From a checkpoint of a small autoregressive pixel model.
Training: soap at rate 0.0016, 13800 steps.
Data: trained on photos with spoken descriptions (Open Images, Localized Narratives), 203450 training examples.
Rows from block 2 of a small autoregressive pixel model, named by matrix and row number. Rows with one number belong to one neuron. Each number is 500 + 40 x the weight over its row's rms, rounded and kept within 0 to 999. All counts start at 0. Numbers have three digits each. After the name is the row's rms in percent of the matrix's.
After each neuron's rows are labels from the 100 images, of 14976, where the neuron reaches its highest value: "top examples" is what is common among them. Only what is clearly more common there than usual is listed. The data: photos with spoken descriptions (Open Images, Localized Narratives). In brackets: how many of the 100, against the usual share in percent.
# fc1: MLP up (model.blocks.2.mlp.fc1.weight, 1024x256), inputs 0-127
# fc2: MLP down (model.blocks.2.mlp.fc2.weight, 256x1024, transposed), outputs 0-127

fc1.54 105:538553546548439588486477460538429499451500553510524479542457505466551518467473498486493514445451514580479487473552427510492513559480491508473506530468469500484466496544531480449554501444540470495540538498506477516504509456535424518442542498575450463481505541492455479492558406458553526479492516479465525408508433452480484458439469512552550393493547582508484524527537524487425482510516
fc2.54 116:584542495487461387513508488498531537556467482448497500498509523503560484468550506490485587512508502519469439544454595537479489477482607448548504484426521529505498397504557510567467499513488492535509504514546480501507465541450534465531540473427556514496526497489520571568515570492518477465524457484532480545507540443487464542472515499520495525473518571505409420561535526547524545458442
top examples: text has "flowers" (30 vs 3.1)

fc1.488 119:451536544467491496561549531542556537486478526608438490503502552451494540481472476482507519509493481530461564514479475458516518479560477566530507491469371473469430576545453488642470458473613455504459524489426480494483492416587501472500535500516464446502463533541513524500466527524516531474462447409467488479528511498497495527514524465457579501470458523505558501458530586423487523533456
fc2.488 120:514489519518533464486494539506521476462453531502454470450462479475535439465498482464555521520416477465496472506468584565474529500417559484515459449523562533490484492553422430524559502561519529534499486575510455576531499571506496584463469539547507430535533433596523482443463501462505503492487498562554584546528536519460452607501562486469450498545543467436472464518507475546459510442455
top examples: text has "wall" (48 vs 20.2)

fc1.184 100:512539575483441417493474494509514399481504437544472448513484497481444522479472460472438488470474534480538517488489480442495478503455428448554471492529509520553512433529458474525467539532525430478490505507471473365506496543532444485463488471497432509496482475487511518552432520475427513477571422496566445491523492471465429509511507558464480504474497547460561489518485517545413536494480
fc2.184 105:497514480489519506465529567603470453544507493478483591551495531511546598503488445508520521470530470505497515456506552437518408406520484472473436499536438589428483480542429507536459452496443542514482483529483475561494578441516546458490491499464452460496488460389459471504510480486580461494555552418452463470505499508450584501469497487467463572464477461532469407488483486460447494515521
top examples: text has "black" (25 vs 9.6)

fc1.403 111:503463489513491506471524509489516456488492478470461516479462480496537578513456507495464505562444468558433476523464476448418509480507474543513453506503564515533532456477534553571487535501533483535544481412549478460461574566491541455484558547496457454435397415496452521517464549488605555422544519523492525494509495542502530472495503480473505533487522471539500512454534437518494455485483
fc2.403 104:537439417555433528530515598543499526474431444505522552485612530409471505509488456479529514492500450467435492538466480501518499525533523475502569445530493567446495599465569452513546519481525535509538486497478421453520421536519494530524478488504511475498530478542537545446520459526522500506452528483507502491464536560508489500476515506574585497477549456502488392523511580494479541507528
top examples: text has "table" (32 vs 12.9)

fc1.263 102:452586504485429534576509471508510513502508517463527537523529520542498492515463451515454548558558509488470477460493522464421475445483486529499497481564468499549531536534453459517459482515503502482473488535499506501504544503500487524473573592532468474568486494533567517508498552465602597432561508484552491490547541548437491433528469452425431522467434428602533556480477504525517549561439
fc2.263 121:519460493488486545395514484521469474554451495516466511473389559486462516557526542555499475462487508455501513515434531492594519456518502464405412500583535491495479504508430488445491537472506547537487404484596478529484463541479457455511475452567477484464505529511510496546468508429530460516397441541474508457547488470428593599486429503562474464530448500462527489542466497507498438491478
top examples: text has "wall" (52 vs 20.2); text has "sitting" (34 vs 15)

fc1.286 113:536585472433487512485488502506492506487556521485540603553462511553531555499440475491471493460426499431588538529525449433587535527508511468521492492488439540478458542475479515476476515525582464457505492517499569473430553529451454539506510500534475532516515516555445558489541535539470407557556522449419559539521532539491490502472449543516494485451513536543484506526487522492455569500502
fc2.286 115:469454500480412507523524527453506506534479639449462488492542500457545551501495440438495542512510438464452558456485462522479522464480517542466506574538460503435547512493524461509528555503478469475533521520519451555569457497462492506483545453441500529472469518471497529455539521510514523482560524443510530478514486424434570544563535412604515495517496432513523526478498473506489460441547
top examples: text has "wearing" (30 vs 12.1)

fc1.483 103:502462461531576462481484530496492486482461530468501539581497521451465492413458520428460497466481520428537538441515451545521567567585517509508446479498533488545447560503478470491461545542456525525453506521449521497457474481502514503440496485475477550464427449494489500528531500501509538458487510521501503501421520545441530443453474563502490501472510537538495588459405516495454577541564
fc2.483 106:486480511490481523471530428494490476453532514510504553471452579476506466590511436537531519536475546539551519534444545525463425536464505531513523406524494492502477501498503567543534476515517513506567488441457470464459439489539530514474472466504572549482561532494506510520510514495518440485473524498508544522487544530564461494569562425536498495492522507513518477496526429554519480515470
top examples: text has "grass" (38 vs 9.7)

fc1.701 107:485428536502535558466486438472547486567476526454472492565519547452478489477481452529492545551475439466463437511532522558466535499445533464491464495537568482505500513519456526504542583507483492560443433488425519641528411459475494530560528548503461588485539428531450472548482502450498485509495531514512498495479532534499536454489451525500461518506509492540489477466540477467474554591544
fc2.701 121:446518459461479498478500499506518511499562504435422539520415369504531536519496499505452505491506497500557532507512490519454492456482486466511420494478501519582508491489531454465479465550472499507606514472453493433450538466543596461537477533484473439509432539495472491453523525493541501529461499534475471497496444520550448533484547523568463514468557520474490546567515482482454485450506
top examples: text has "sky" (52 vs 24.6)

fc1.331 108:555475491556517520499546474471456563485554465437464548521478471460555532537492528524490491471462428520506478449397488476386433493529543476542472535499493499451499492524529542470482493531476465563411508520521498483524539416534446498475451517523494475590534518526583515487557465407505493525523554523597450523505426580473523480570477518476476475486439457466517542550526492510562484502463
fc2.331 107:456521521479526498572535465461508543519526569500486471448560453455501524497454520481588537500533533565534462542450435530524561483544480524496556458525545451542508522509485487485467444527455468434496531456495524498515459454571511527531521487502490485461466469474534485436543580561535564495499654558513499499493533514471513532415515540552483444569513528517508476502518460544498444537560
top examples: text has "sky" (66 vs 24.6); text has "buildings" (32 vs 11.1)

fc1.571 100:528500454518513524486532547434515463526438513503471530510499528491456483473483556441577514442482436500524513513512486502453499480440536513488551517518508535458506469453538542471461495477526520523491573493519462525494484511485534540518463482487438549492453397590550535523548505490492412490455517532503464477438449561554560513501488526449480509550499590460459482501544464480508505504584
fc2.571 099:520545492531433527468514503499495465504535513580531545521547474554545475534504470427457560415506534479475506421486573454511517583503472502509493490437451504470464419501541504578571450476575529418458478397539488441516548487495522502466491497531557541498454514504458498498518477499474491558503416479501480519530539526509534483490405449552557487544511557416447559475539492460529508458520
top examples: text has "grass" (25 vs 9.7)

fc1.717 108:506477442504442546419516446451548491494501480482566482488516468533535499472474569477451555418480446478526500497474482475414505475517505499510482557468553464537511484547545497466578445490435531525456479413462495471498529535502503488505440520590471485530497458499496486517533496570548499580476509503479497453458540547587430514500460559452474554487510522516435394490514500473507449486515
fc2.717 113:557511525481536510504552511549539521497479469493452518538532539389519508508508464487548433424433435550479438520538459511522512442465516504483585599564519488471501520463518462546503485461493563453560488508525493477493498517454478561557511553522446451382469452396560494482536518479574453519452456488464518526524499520478560421465559450530501508486434546544531501482514512518540580480514
top examples: text has "food" (25 vs 3.2)

fc1.601 106:509526560510530519512530513564487501492478525496445532503513465491571568493475499461474490488473473553520540447489484512557514557520478443527494551480475514580546603544515484553484530474500593414524522490464493501447477463564416576496568564465472546513480504466500494497521479542522491426486565471430474483501449488484517447447485549496498454573553568494475434507558505403410517471469
fc2.601 104:528545460433519535499560583474497473553489595514561460451503526492469544443561513530492507485519479448532474604404526477538516499448523489483444460511536553551477443471487467501449511550497482469481574504503526469503372476499542485495479468516499479432500468525496575523458548495518395456511539479556527500478600492539497501467471466450507475461485548460456450452500520483528515412517
top examples: text has "flowers" (42 vs 3.1)

fc1.577 113:562502516445530573501523495538587422495529461454493470489420488485495445486467506489554530463504523510504618486502510518511470528565514407527536487475520499462533515455444547514469495532460495501515549501496477490525527434504504515470544542543525481548525481519511500513523471434467514397530476504504514444553448526551456451515523514538533470497429498457528555457517476452571517549445
fc2.577 124:498458475447469455617437535455561559554545513420477475536524488423433547476373455487483534607504570428463471432490481514433560484462523511473522545529504503489481441419462501516442476534468487543449548460555456564492476506499541494586468516531534489488479487559538492504516457509525430510477529532510456484504490450402485508494485546507507481442483504472539589506446540505503501503466
top examples: text has "trees" (95 vs 27.2); text has "sky" (79 vs 24.6); text has "grass" (40 vs 9.7); text has "plants" (34 vs 9.9)

fc1.643 112:464481445540500452494501541530488572560508453457542477443510480381459461530456559513440526529544510465569565500508548496454459453472505484499445512501399522540507567511477496485507465477481503478484445577495510426524530475497472591523517498531563517492533440497543536455486496517516521551533496590539493521492538516456454511507434483559534527462543491549556538450562565488523477489508
fc2.643 108:491463442514559479492502490501464450476466480526530442472414483466461507437426588525509535525447502474497493558454545541489573467418491528477454522474428537514535491466503561543452533432500528469540506534513479534449476519508577490534487557449519474476449478506531533540439506474514452556509521460515493495516493543483604536499522545571508485490471450461471499514480526501489534536526
top examples: text has "sky" (77 vs 24.6); text has "clouds" (32 vs 4.3)

fc1.732 102:485599533570481539466512548454541490532488469532575538558407487521474528405512479425455495476518488486481515537463497553513523464438505495454440532499523562567524460485565451493476505473419461539488473534505538559518476394540478485494494527403516481494389513562492457457461545525483613451544536518530572512482560485488454529500534497506579535488493537486519419532498477538527525517466
fc2.732 092:529458506537540573496452479465518572425491513444470502505543436450529463504493539472419481525430525488424459437529448453569475499485485461479549561464492415530504493450463546563502592473502431513501625486436473458411510526544486490533496476548479517474508527455455545551495471504564513539497478512494476488503493524575532489527443504554487526483495480552420497538497572422449534502536
top examples: text has "table" (31 vs 12.9)

fc1.135 098:528525489479541607491450478488478488450478475480503474520553455548475525452497549561559478517437482523495501522512531460507480536512507439493501467494521525454432538491464506464469513490504514511507520480504508583501523334484430501504597581555457500527496514484546557535519563437546494545544577516463540423486480472518536471465535503480534418487475578490487491496544496461476485541481
fc2.135 107:517516532533518450535501478471504525586491530508527531466429528513406527476493479507460522533529497463500489497418475538523537493517570586510524528538446494528521462544500500506521582444523464505535548523516451456519489517534531505448424486477519553479455450529435448469439504498478473486443474520535459559580533511463469565465488529435401522462528510562449458617455519531535504453466
top examples: text has "plants" (32 vs 9.9); text has "grass" (28 vs 9.7)

fc1.526 111:459522508477538468505596512507420567500496464405446533482524509568497512509471454461535482513471500503522458562484477420496558560507522519503502553508424512574509464569534539462505524510484507463444575519526501556433491526542509509532453522501512471561433583463523526575531507499481447553507502496513539499482423493556506407506472510560455519515522465512559459452492529584466532532509
fc2.526 112:485579519579503470503474514510481458488487521570554530402503620536479515465493495437476469502481461436450441417520461524438560516431562512524498453554531478517483554510528481532481614458587493580523539521478421533485515501475501464495464557480468528497448472456485519514510542512481494513524492511461503543532475448441441476504427486520538498512471505469540584569498456511544505519475
top examples: text has "wearing" (34 vs 12.1); text has "woman" (31 vs 9.1)

fc1.683 102:476500467448449436469508530501475468477458482538506558577511508432481489496446546428498482548478535529522519507474516520479498479486474474495494540519457552510539507495452437535444495496482484515531467546537495425567504531524525599466544475544536530466483496473524508562495488572459470545590492457506482476490552561463538523507440455442470478555511501465531531554511497466468534540469
fc2.683 107:499535396444534479522505410516534511513512500548419548506445456531460550482476418475420533471477457507538508459479492417512456501523527479477378493513474567491517516533522499474493524483465562522492492482477427525476494431438489429527535480441460571519483504501461485532532499527450515524504483496471461457520451528483503528416506478525465522574465476654467472454517461521555473471553
top examples: text has "man" (28 vs 11.7)

fc1.154 099:528449487536524501483471505457509514545521480447505435588583474478428552415494554426520434509491472528490432407480464482483477570488436515587504436467515513422555511533564536457488472572453464523480519493538486514520551527437536468487494543459535508491507488523489541448486541525418504504508511437575459473531481517488490490456447535535565522542507463561501444539567524445512436530519
fc2.154 099:475453505557438508565558433529464479455462562474448511493475453460531463498498569459552457557474508535480534517531533533485495494565564442491484522504582637584455549500516482431468496486517510586544526514470549483516502607409489528518491543480458493422546499501483561460492428523548431503482480592482582480520503414481487493440492505412483476560503498440438552486526505463487473499492
top examples: text has "sky" (55 vs 24.6)

fc1.268 099:517523448527567504478521575510517558420426533467548479468490482537476520516481469448464525451406482600471569520425521486516483504606486483439534467625503508532448438508524549478490475492506515523426535545542511493494444537529480550495453492470564491480440463564442545486505545485486515548442499500510500465528491532519429529462532518475534535472481517504416542471513467469472519493448
fc2.268 109:431520441489515509505497509514501451536546525483522474560529499579477466505489489569435519473437450552541502455551476424426500437501447567595548505420435483496518521515443451481466468459513460483512518435563526482547504510518452467565490439553542435456458521474452514514518505501524460558474496524551524531555488400569523487475475489547500529535587475545536548519531550517531568455474
top examples: text has "black" (25 vs 9.6)

fc1.664 110:473522563550458563548522483480469469486460495504486473532528541520495476420489480417568526456493518531495502529544479529455524483469463425469512521588476537439503466544551491540456488583491521503456434490536490521561545475505585497555496560465482476517482525471489497504432472486542514455589506458507495543577558462477500522524508515482531492580461498488565513508544567525544469560497
fc2.664 115:555520502505561557450463493459449483514510497552555512537436530495470471475496490470496487575528515474459485496466490555497461473471449505489520510503549447563489463524463542454422534443539492527535507559514463430496414493519534518445472490461498574483497459494544514554455522520475461484501458544491382511650497495582476470486518547512550486464589499511564435556413450422453527477476
top examples: text has "wearing" (30 vs 12.1)

fc1.270 098:479516509536503626481488491542467472395471524503513502520533504498526449460543470489528473535482459573518492474544508531483386547488461532493536494459479464452443549494493478529496555437510470479538505502428525496469529481546499538497518509526461556491491500485457458480505560518493512453477550562472536488452484432474536485473574469505534417503528541507577515493520536475424465517515
fc2.270 107:560483483512517479478531449502513554589464555442509541464503491460460489456565488473516481535523509447433476524475494500537483508508559555476520545458440527554488429556436453443475567493482560509503539486563487474500474471452469495450471427437514520520474434509486521521460482487497458423499512508570446624526513535478474533448496512432440527473451553521445543588497543561490512482478
top examples: text has "plants" (31 vs 9.9); text has "flowers" (28 vs 3.1)

fc1.299 103:544460481511488503456539529543556540512456466451470542456519504471455510492489488523506526536475491519544424480489590510559497549511481460473501470506461507515489481532489453409571532509523487448480499489605455503497440490463467492467525495580512511523456471455518436512457459536479492504509478482500537490540531607516519466534514539490491600527523468496518513481496472503466494502466
fc2.299 098:459489477487559445572472523517474546480507501513511495490511470437498474565531510489511513508456517507462409574518507517536556517555476625520550498540539534453471497433494586484548503510523455556548462538477470552460525456483528529504535444539472516434489583506479539453488463523488470432460471510517495527500461465519509580511489479485544438476453482514538475513519539540476514532549
top examples: text has "table" (31 vs 12.9)

fc1.257 102:512518438459514521474551460519537483423494534451511485489542509497495504503476500540497509525464565556471523489369545518572475535493471467481499461501455537523466463526534470516527560525524580418444548504523488480553488404484514530549538585487578533571556498449523505461488500464532496501491583505560516472520485475492507533499549556488523411458491589532447524458497494542510529528479
fc2.257 112:466605457516499485527502523555514498493483485562505460495463525536491425481568410439521451554503439452468537484532443529452515510467449533462517535461562514472505487525469452484475480563492446519564498474470434521510492481504534497439413487457520511441506492559457579546524520522505536505507425525499526508545484485515490530469515518489497483471448498588486497538505498428538509457488
top examples: text has "trees" (81 vs 27.2); text has "sky" (67 vs 24.6); text has "plants" (28 vs 9.9)

fc1.620 106:458562465508482529504491542453463427487527433529468504497530531528501524425495536498507497494508578433494518487478491516544584480443547532557522553574489578519620465546459481535547513580518483487570515531519449477497444437547517451500499488472507530444461461472517568468550457456453463527534534493518549492527539495544446515468456506536479501444556554545513537514497458570513489464551
fc2.620 102:476557520440591473538517435487518506466429522458501490488398427506552476486454461442508512513485506476395495472579499523516508451455470486454423550525471553522511492438501518534453511441463494523505446530397476560528502441545476439561542526513472450501545433477529477514499520500506464460516503492456507566438480583480442560423464544448532451496439494575504505486491537466497507632503
top examples: text has "man" (29 vs 11.7)

fc1.369 096:561535493427490635482493490494519479473533456545491500483515455532485488461483440425446519482466472509511504549607467506502447573452487493521473500470528520453546525531584537468523508523440373512507522487469490504485512498472445505445505504622468526498469437492459513440484514475484471545517604514455457409516471526526465589502490500524535586469509470461494465474476528508442502506508
fc2.369 093:510510511395462513498503513512479510522486508461448512404512487506481483512428547483523547519478434471543485451452479512471443481516491501524465495499495512560491519529447533566540438483516495430484498481520496496486504547524489512525514474454556472580480558508541460544541523518573524459528436508491537514520483461468513420499426509525489461542505544515521535533465456534501445548473
top examples: text has "trees" (56 vs 27.2)

fc1.281 096:526548492443473574531553511473427489440486505504490429515467508515499518468546534478558456507520520527494524509540471489477397526512466501508518506428565515503477536471463473463462523524441512491418552450429459520512548486581506549550537553540479603469512563535458474557548470526571519531520569542471472521489502539503531506487524512605553450468459536488415535469441511523526505515494
fc2.281 099:542441483481500496547386513545528492465511545472497432495534481520553500523533498518517472542488487506459535488471413554522523470499511547450488468533474540498491594487513525472510517466535507435573474525531559510394471528431470479532493500540492472564426467504462559523494483506496466408557514479515515520417526505490485489521498502490590556468460509509609522560535450458554500480564
top examples: text has "trees" (60 vs 27.2); text has "plants" (26 vs 9.9)

fc1.528 102:571491470491474502446528435477462515515512441543548513536557480488478424507484507440464511489403486586479457489498488425509547431562446508497492503470600489530478457395564500558507468483565453581501433498563525533466536446424494517524508474514574510565468442434491431495535460529518517540530572513522512468428518491520573476503560439502537511489457528488486482537516440483518480531507
fc2.528 097:495498552485485574516469456485506502520430503527493593376461482494544518496524558482527455446493482452490500504452475545450469570535529555551479502579512594588490468504444445496554519519440482541509525541425510535529459542484540542508536527461422516517537567582522482506487564541399478500534547488513557496505571517476528542470478506481493486514528510497454438450547504479528533444536
top examples: text has "black" (25 vs 9.6)

fc1.62 102:453522530475563473437529396453531513538514483503479544556446455490531478499452489546532471513435467469509465548501448552531627405481497533520498409518527494460529563422565467513456466441539486484499512468497459521442491485494472515499444463508569541476479483481526565455480503565594482533530520531520493452496459487503508521481555510489449538514484560497519565540448532487476525475559
fc2.62 113:489499554558512519540519530416512451484480534452501489441485462534544508520504507566475440472470460561517548525404529498433494518488570530450498458558473485514598448526547452494498497543470445496544516408488508572512542526530502562469519555519475464460543558548516556543547477534494517515504521508452493420493553532573489462575491476436537470470544512505494452451536471457498431543516
top examples: text has "lights" (26 vs 7.7)

fc1.734 112:530440555574570525476452509465499457474581496512453537469565420556500402535485541471461477502491508546440505460467470409465472495500485509537424466479462529520458485505525494572489538504553528470451524437505528488439524484502442459506540474552453490531524562480490464425430547442499492491521444543504483468477499432452529539498503481516515555401521489534506523458485579461556469586481
fc2.734 125:494505475503416493518524496513436480552469527415578543498518469513513546514452516485428507497490523488485515489478496559532543488512549537494516536562533567426508467496437481541513443571491523462513536450525479499529526530452472494457500391485501494516493466483490524516563497485542451497545512469480487523479508484467585525496463420542478487459522495472496545549556484446491531500589
top examples: text has "wall" (42 vs 20.2)

fc1.372 112:540487515489485486494516488545463536506532509470551568522527460481456474572506573538455503475471529481519458463536484423459509491442464507537523488460467507547467512523517509453500542498481521468526558461525480468467588499460451493467508485529475499567523499486442445482408510498503425443666438474496471485502534451543466510579492515468499473494502495507508489457500506499536537504513
fc2.372 116:489517476532479472516480502533525449563487562449452485557529391517465524471464472522510508478512439539469540492494551480513460453505519460468516558558507494367568468561497434474441473490530555488417464481516446533589557473540426507486452415444514496443464553523468563476512482523504563506470516427521497458582525484521461586555446518498471507481587465502471511509413486438521547525538
top examples: text has "holding" (39 vs 16.5)

fc1.169 104:507505412516437534502459592486471486426453453550511528500554466472456562500490526551563478473475544426488443487526423553484495516517451557551494432546596489528535506441510585551526513527496518564464462475463446480429450512540481554476531469542478491457502495566514457497524552488594510522521496459531483514489438489518504528481505476519482480490431532474536516514506509522441530537547
fc2.169 104:501522533529521534510525481527495542543595549535591523553457560551512523537555553451466472539540461524425426471414541492517469490538551522610446489485477495522487532462486512518438425493482512496504513494537482489539530435498471475445558448470517523554472404444529529516490506534460533536514490507489470503567539488462533457439474515506547496505509502567434422517547406459547451471475
top examples: text has "trees" (55 vs 27.2); text has "road" (35 vs 8.3)

fc1.633 112:520499484467522539539503472559537422566557491474596539479489449452478503545536548542443509473500487557482509498586484436532551526485560488444555416466518462505475526524566456465512477514501557518467540500454530500481482503505502529515529514493506556490516498520465419520407475565572494497545468475474424527500525525526497494541493487532574501491504482556525524472551487463465506452538
fc2.633 113:530498485475563400506555508518547460491479601489458508548515549513489470513495524536530479459433557471424534479537572515537474513533485517431532475503436506494564437506597477530503486508523515509529542498405520486537468461535511476514545550515527517516471592492514565488571498481522641516524504476478445510522491503538484507532486555529499475528495460488506543466507544498479469552505
top examples: text has "trees" (63 vs 27.2)

fc1.756 097:467514455504505492558566428495544535494484513518454432492459588541611510499418548422435558501516547491508449511520423508484501476525461522541514476432402463490504492524538499519469509456503542459491488546499458487499518471537479481505483489570516534568499506554461498505523550439497412517445522536497471489504528519567496551492527527514399538526561445475504479540491493463470502482461
fc2.756 094:488526500593548473390475549427471530533448508483510499480496501481605494493516520553520547478416432443528502514449522492521467497505510471467452516507515498484479530502491460476403506519484537513474426574529547633559483513468559523491553552518428540416485471549511559505531534463518505519452451556560476513532576490469449487561478479469526456495436505528521534464519442436496516523507
top examples: text has "wall" (52 vs 20.2)

fc1.614 101:540568519407443564454478469513488506467495497493479448496476553505460518565535569525517536554524498489515516520491519492541464546454467456541543448516444521487583530459478553509489535509453509523504547489488522494492515469494529529513601507505493449570549480473496512526528541441542464454538526518538564461533515503476550451582512509540558404535479580494560514451494487450508470557475
fc2.614 105:486567444524481483529497577438523546486498606500493553498445525505478507538470519537504523594519495451484446491424519465500468539487543607458536486487487520457513414509396498522469514531443519556520535530472439580528515452487530521480442527485553564438483541529450546486506475445533495444467462507534468504477495436460519580484459516484496407489461539532459516557395500488513551493425
top examples: text has "trees" (88 vs 27.2); text has "sky" (80 vs 24.6); text has "grass" (30 vs 9.7)

fc1.279 107:525580545463524502497462531467480489541486489523472432426490485533564474519534490559500525558521578442533524569467548536486514501468491473493504520470483565569602524516461466609459465508494533511477463492503483516421504535488483446482560462503463533526546418534511529568466518390483512486569465534460511549480576548545454529495572508566491537475550472513533445527441463488515505559511
fc2.279 092:531439495506405458594564460556569515517472533480536566550441568437495498464464503497505451432491440478473526462563494488500561489536526564524444480549501437529541514398543468454546499534503491519468553456436501460551459498454502487466537435537492488484505576548530467507543486585467521445496513481490463479423482518485521452484516497515573501560488492521474569503494514485536468482498
top examples: text has "table" (31 vs 12.9)

fc1.469 103:559511508452475660495491470548503488418476379452499491476552571487514567487509485555522551516516514526508464515460494555483503568429522406465492487455539449504476556474465511471527506466503509502492501541468528490547512460474500523495552491542544487537443415432454559476464516465486468536551594469501473449462455504567505459423484442525537491477524513508473481418479518444521475541512
fc2.469 094:471530549525536516529522458491488514571479551526499509500456479475453495505458502470500464528528488468493530463442454539528472532533561583555490506520469489512493497607520541518502523529550441560532525490443433431563454493482530443421385486488535550476522464560445484462471485506451524579475451465499593519489498542374524469477451490442407537488495506443512484556492457424509505519450
top examples: text has "plants" (29 vs 9.9)

fc1.249 118:502524491508472571536476523522551487583538500490497459546496530513488526515522512484522512565541570503530517486523581431535545499562413466494550501449495546527496494514514538455549457446553487482469538522469438495524490496550474506522475492517468572506486472513479513493529457520485423519520500533516492471606554422495523464491498543483527561444568534522486479435456429523483465551498
fc2.249 111:522458495502474437455488432499531559473459533436452406547475526443493515531506520507496516534512533510464523595465456404472507465354502574512545493534496479562536537510453511463523505529525522497510489488528492542491439489478492524499588570512408578555484513504511499483507485536551502503453504547520513465569508494442481515462437498494515563550497495508510526446471490426535454562473
top examples: text has "sky" (86 vs 24.6); text has "trees" (67 vs 27.2); text has "clouds" (31 vs 4.3)

fc1.464 119:522472489481510562509490609601465470454438476472444573497534532430487533516498426529497480427509455502419503550471485408495488476544550537516525464437483425452493496542515432497528547551507560475500486534486555510479497478474496413524483526521511508430511466529530491479477514569525445542488476523472510474546476424506512483425470578502503513517484538456479520529512492462469508509447
fc2.464 104:473508489516525541470531416447541503551529486515494396503516477571497445502529572515474598508588502453544501510557501574576400517512497462543461541483479530592565509491507449452468492448534486546552485588497512525559563523460517444471513495457486456526501457452523499527588476434452524536472494477480532543493521483537456469504508412542502466484483526576488542531523467529530525510561
top examples: text has "sky" (55 vs 24.6); text has "some" (40 vs 19.7)

fc1.487 097:501496469470532496431506550455474488468572468550537534545401510533490548518565467474379518530542504423479513566504467415504511481432485529465486518496521595504501526507514503461502421471522494581427467541539458480499542495450471514428449521493531507549519477487481574592512458545518538511458447523521492502490506551498470545518567473511472502518539526556448522484511545537492477594445
fc2.487 094:459497536515463505437539487581508452545471533530469489497571486485555508491518496449528555443497508495460476493411567532513459446500545474518465481521584522531501467524403489523430470519507506468496493485496520498400486509449541549564531507580543501482469466493504537503490473470514504532513480531491469493456514477525581560481503426463584514503511483490544494518466463446456435488506
top examples: text has "wall" (47 vs 20.2)

fc1.310 123:518610522522497499567540436492486528485528483478463549457554519598456478524494525431469509534531512546558491586522493421480544507497530516575497501539493506494430520524559546478460549568484496482496534508495538476481504392490436523560447547532468364587528534470499410504480543505452439480558443504460574488530487486533524438545474485500474583495523475529528507523511496524519540524482
fc2.310 134:503578499615424478470477529527499476518484504450463515545490523565482562500477495450518491539520420514449530353482540535475455504457567560501485497542509476420522504512552499524449506500588549561475498525502483493509514460461441480486564471440458460502457543406459505519466509527516570528499510396461548495613452450512475524571470506549523512441536521476503492547456505481463553544466
top examples: text has "man" (32 vs 11.7); text has "woman" (27 vs 9.1)

fc1.470 102:495520517483550499540535506585553515511532417511446525484424478523438428529457521511483526506413556554569480532499452539499558538544438535498514457531522489532524528500539458528515495503519476542484557561417486390535479555527517554496495517504433457531463529494533397481459473591509520547471490488506532501503547522542589441543530505474468538502526539468519499395521492499408504492588
fc2.470 100:432560481516490526457474486480503501481427514435472565499537470533540526537533530498574419488527514480396509541463540511606524529521527500503483502544502466503552551433462491459582522510498570539531481437479508490510501409479512497491536470500505503450502593437531516516451553492581420476489469539503444503477445455540449593530530428462555469507544490468508505481488474503490541475471
top examples: text has "people" (45 vs 22.3)

fc1.759 107:562485583490502402485526488535434511483472497495464398503523558523568538496408515511485551433504487485587525467445445472537521518448440477438478428550474570523568417490527521549486543515497539494501493499503517476426433460415513520517562500510514433515383487451440471471508476552552499502559559429498514507514518479464501496460529457552520541506491549535514473456485530511490513476467
fc2.759 097:456516545498508448504547491503469466525506505563488574442455479511440489511504520509497467526597514510467494470476470489468522436492556537418469488474522443466584490520481601445546460520485463474484529546482493509504446465513512503468557484519490530448524468526440512482503480428509472487493573483491551487509519479459562395498535418405491513526512551453558513585465492458537536510533
top examples: text has "black" (57 vs 9.6); text has "white" (54 vs 11.9)

fc1.330 104:466499503524511551481524478446447558498500489501594550500516482560478483545500475502443568511499593444502457469484490474500427473530512426469491516479496475455516528509508466565436419493506534434484541523470458554524509555494466570511456564513469503489517451490523440527537482425538502490501477525484551456589575571530459461472520500463422505485560496489471583520430512541463493502443
fc2.330 104:544410568523587478479427461540464564507504477453487501529555511542501555518513463566546523536464538570523426414544520527587501473542479501484486519496564454471482467543403439499447526478533452429537478479619484478506452512498437400523515413476539533499484493492490517531520449568464577519379523511509551522477452416490511502546502410504494521431455503534499451485551518563524509447479
top examples: text has "wall" (49 vs 20.2)

fc1.581 093:548515545465487495525501460495467455506433508465540521406467424511519521590442474520499528472509516491479529429487458504524491583514545493569501525483531468494473456493453482542450541534461491579461453511512475492524540521512455479586506500495486521577462505585436546508469477475488515531503471491558488538512482556517495491524510560505508523581481417503511536436503506531455581480495
fc2.581 099:530488526538531487465481495471531508526582525493582521467526538596462524505587478461570479429539500557462498481544479499444535494455484585486493544527587447590585492464555524470541478525482497493529546477472482452513540448500475523545572491541496481572483505480535468564524537507487526486528501533557545473480497512511511479536522476448488497466443487505440483444518548537471415474531
top examples: text has "white" (31 vs 11.9); text has "black" (28 vs 9.6)

fc1.165 088:474501492509505476526567517439603473465413468548402494530475580473523568537445516504485503577514560518522521498457541471508521457501468532568517461492484422510523498534573462545471474492477549494448442527601492467470570456515466461439516425505442456512504511471540537496404500503506549475486486494495556498513534505465599428478523447502406552432483419541520452556512494455492466497497
fc2.165 100:537495465501486547529494517513514495532516561536493533441500484527498403492546506490508493424477462498484504527495499602495511479485486600516430504523507491516504573501509445487501532580469512516585529417499516558501491511489475499414520447524461496519484505510467503484586483507409520506488459473543466594503462497510552596533501470453523388561514507584542536515523493477489493521521
top examples: text has "wall" (46 vs 20.2)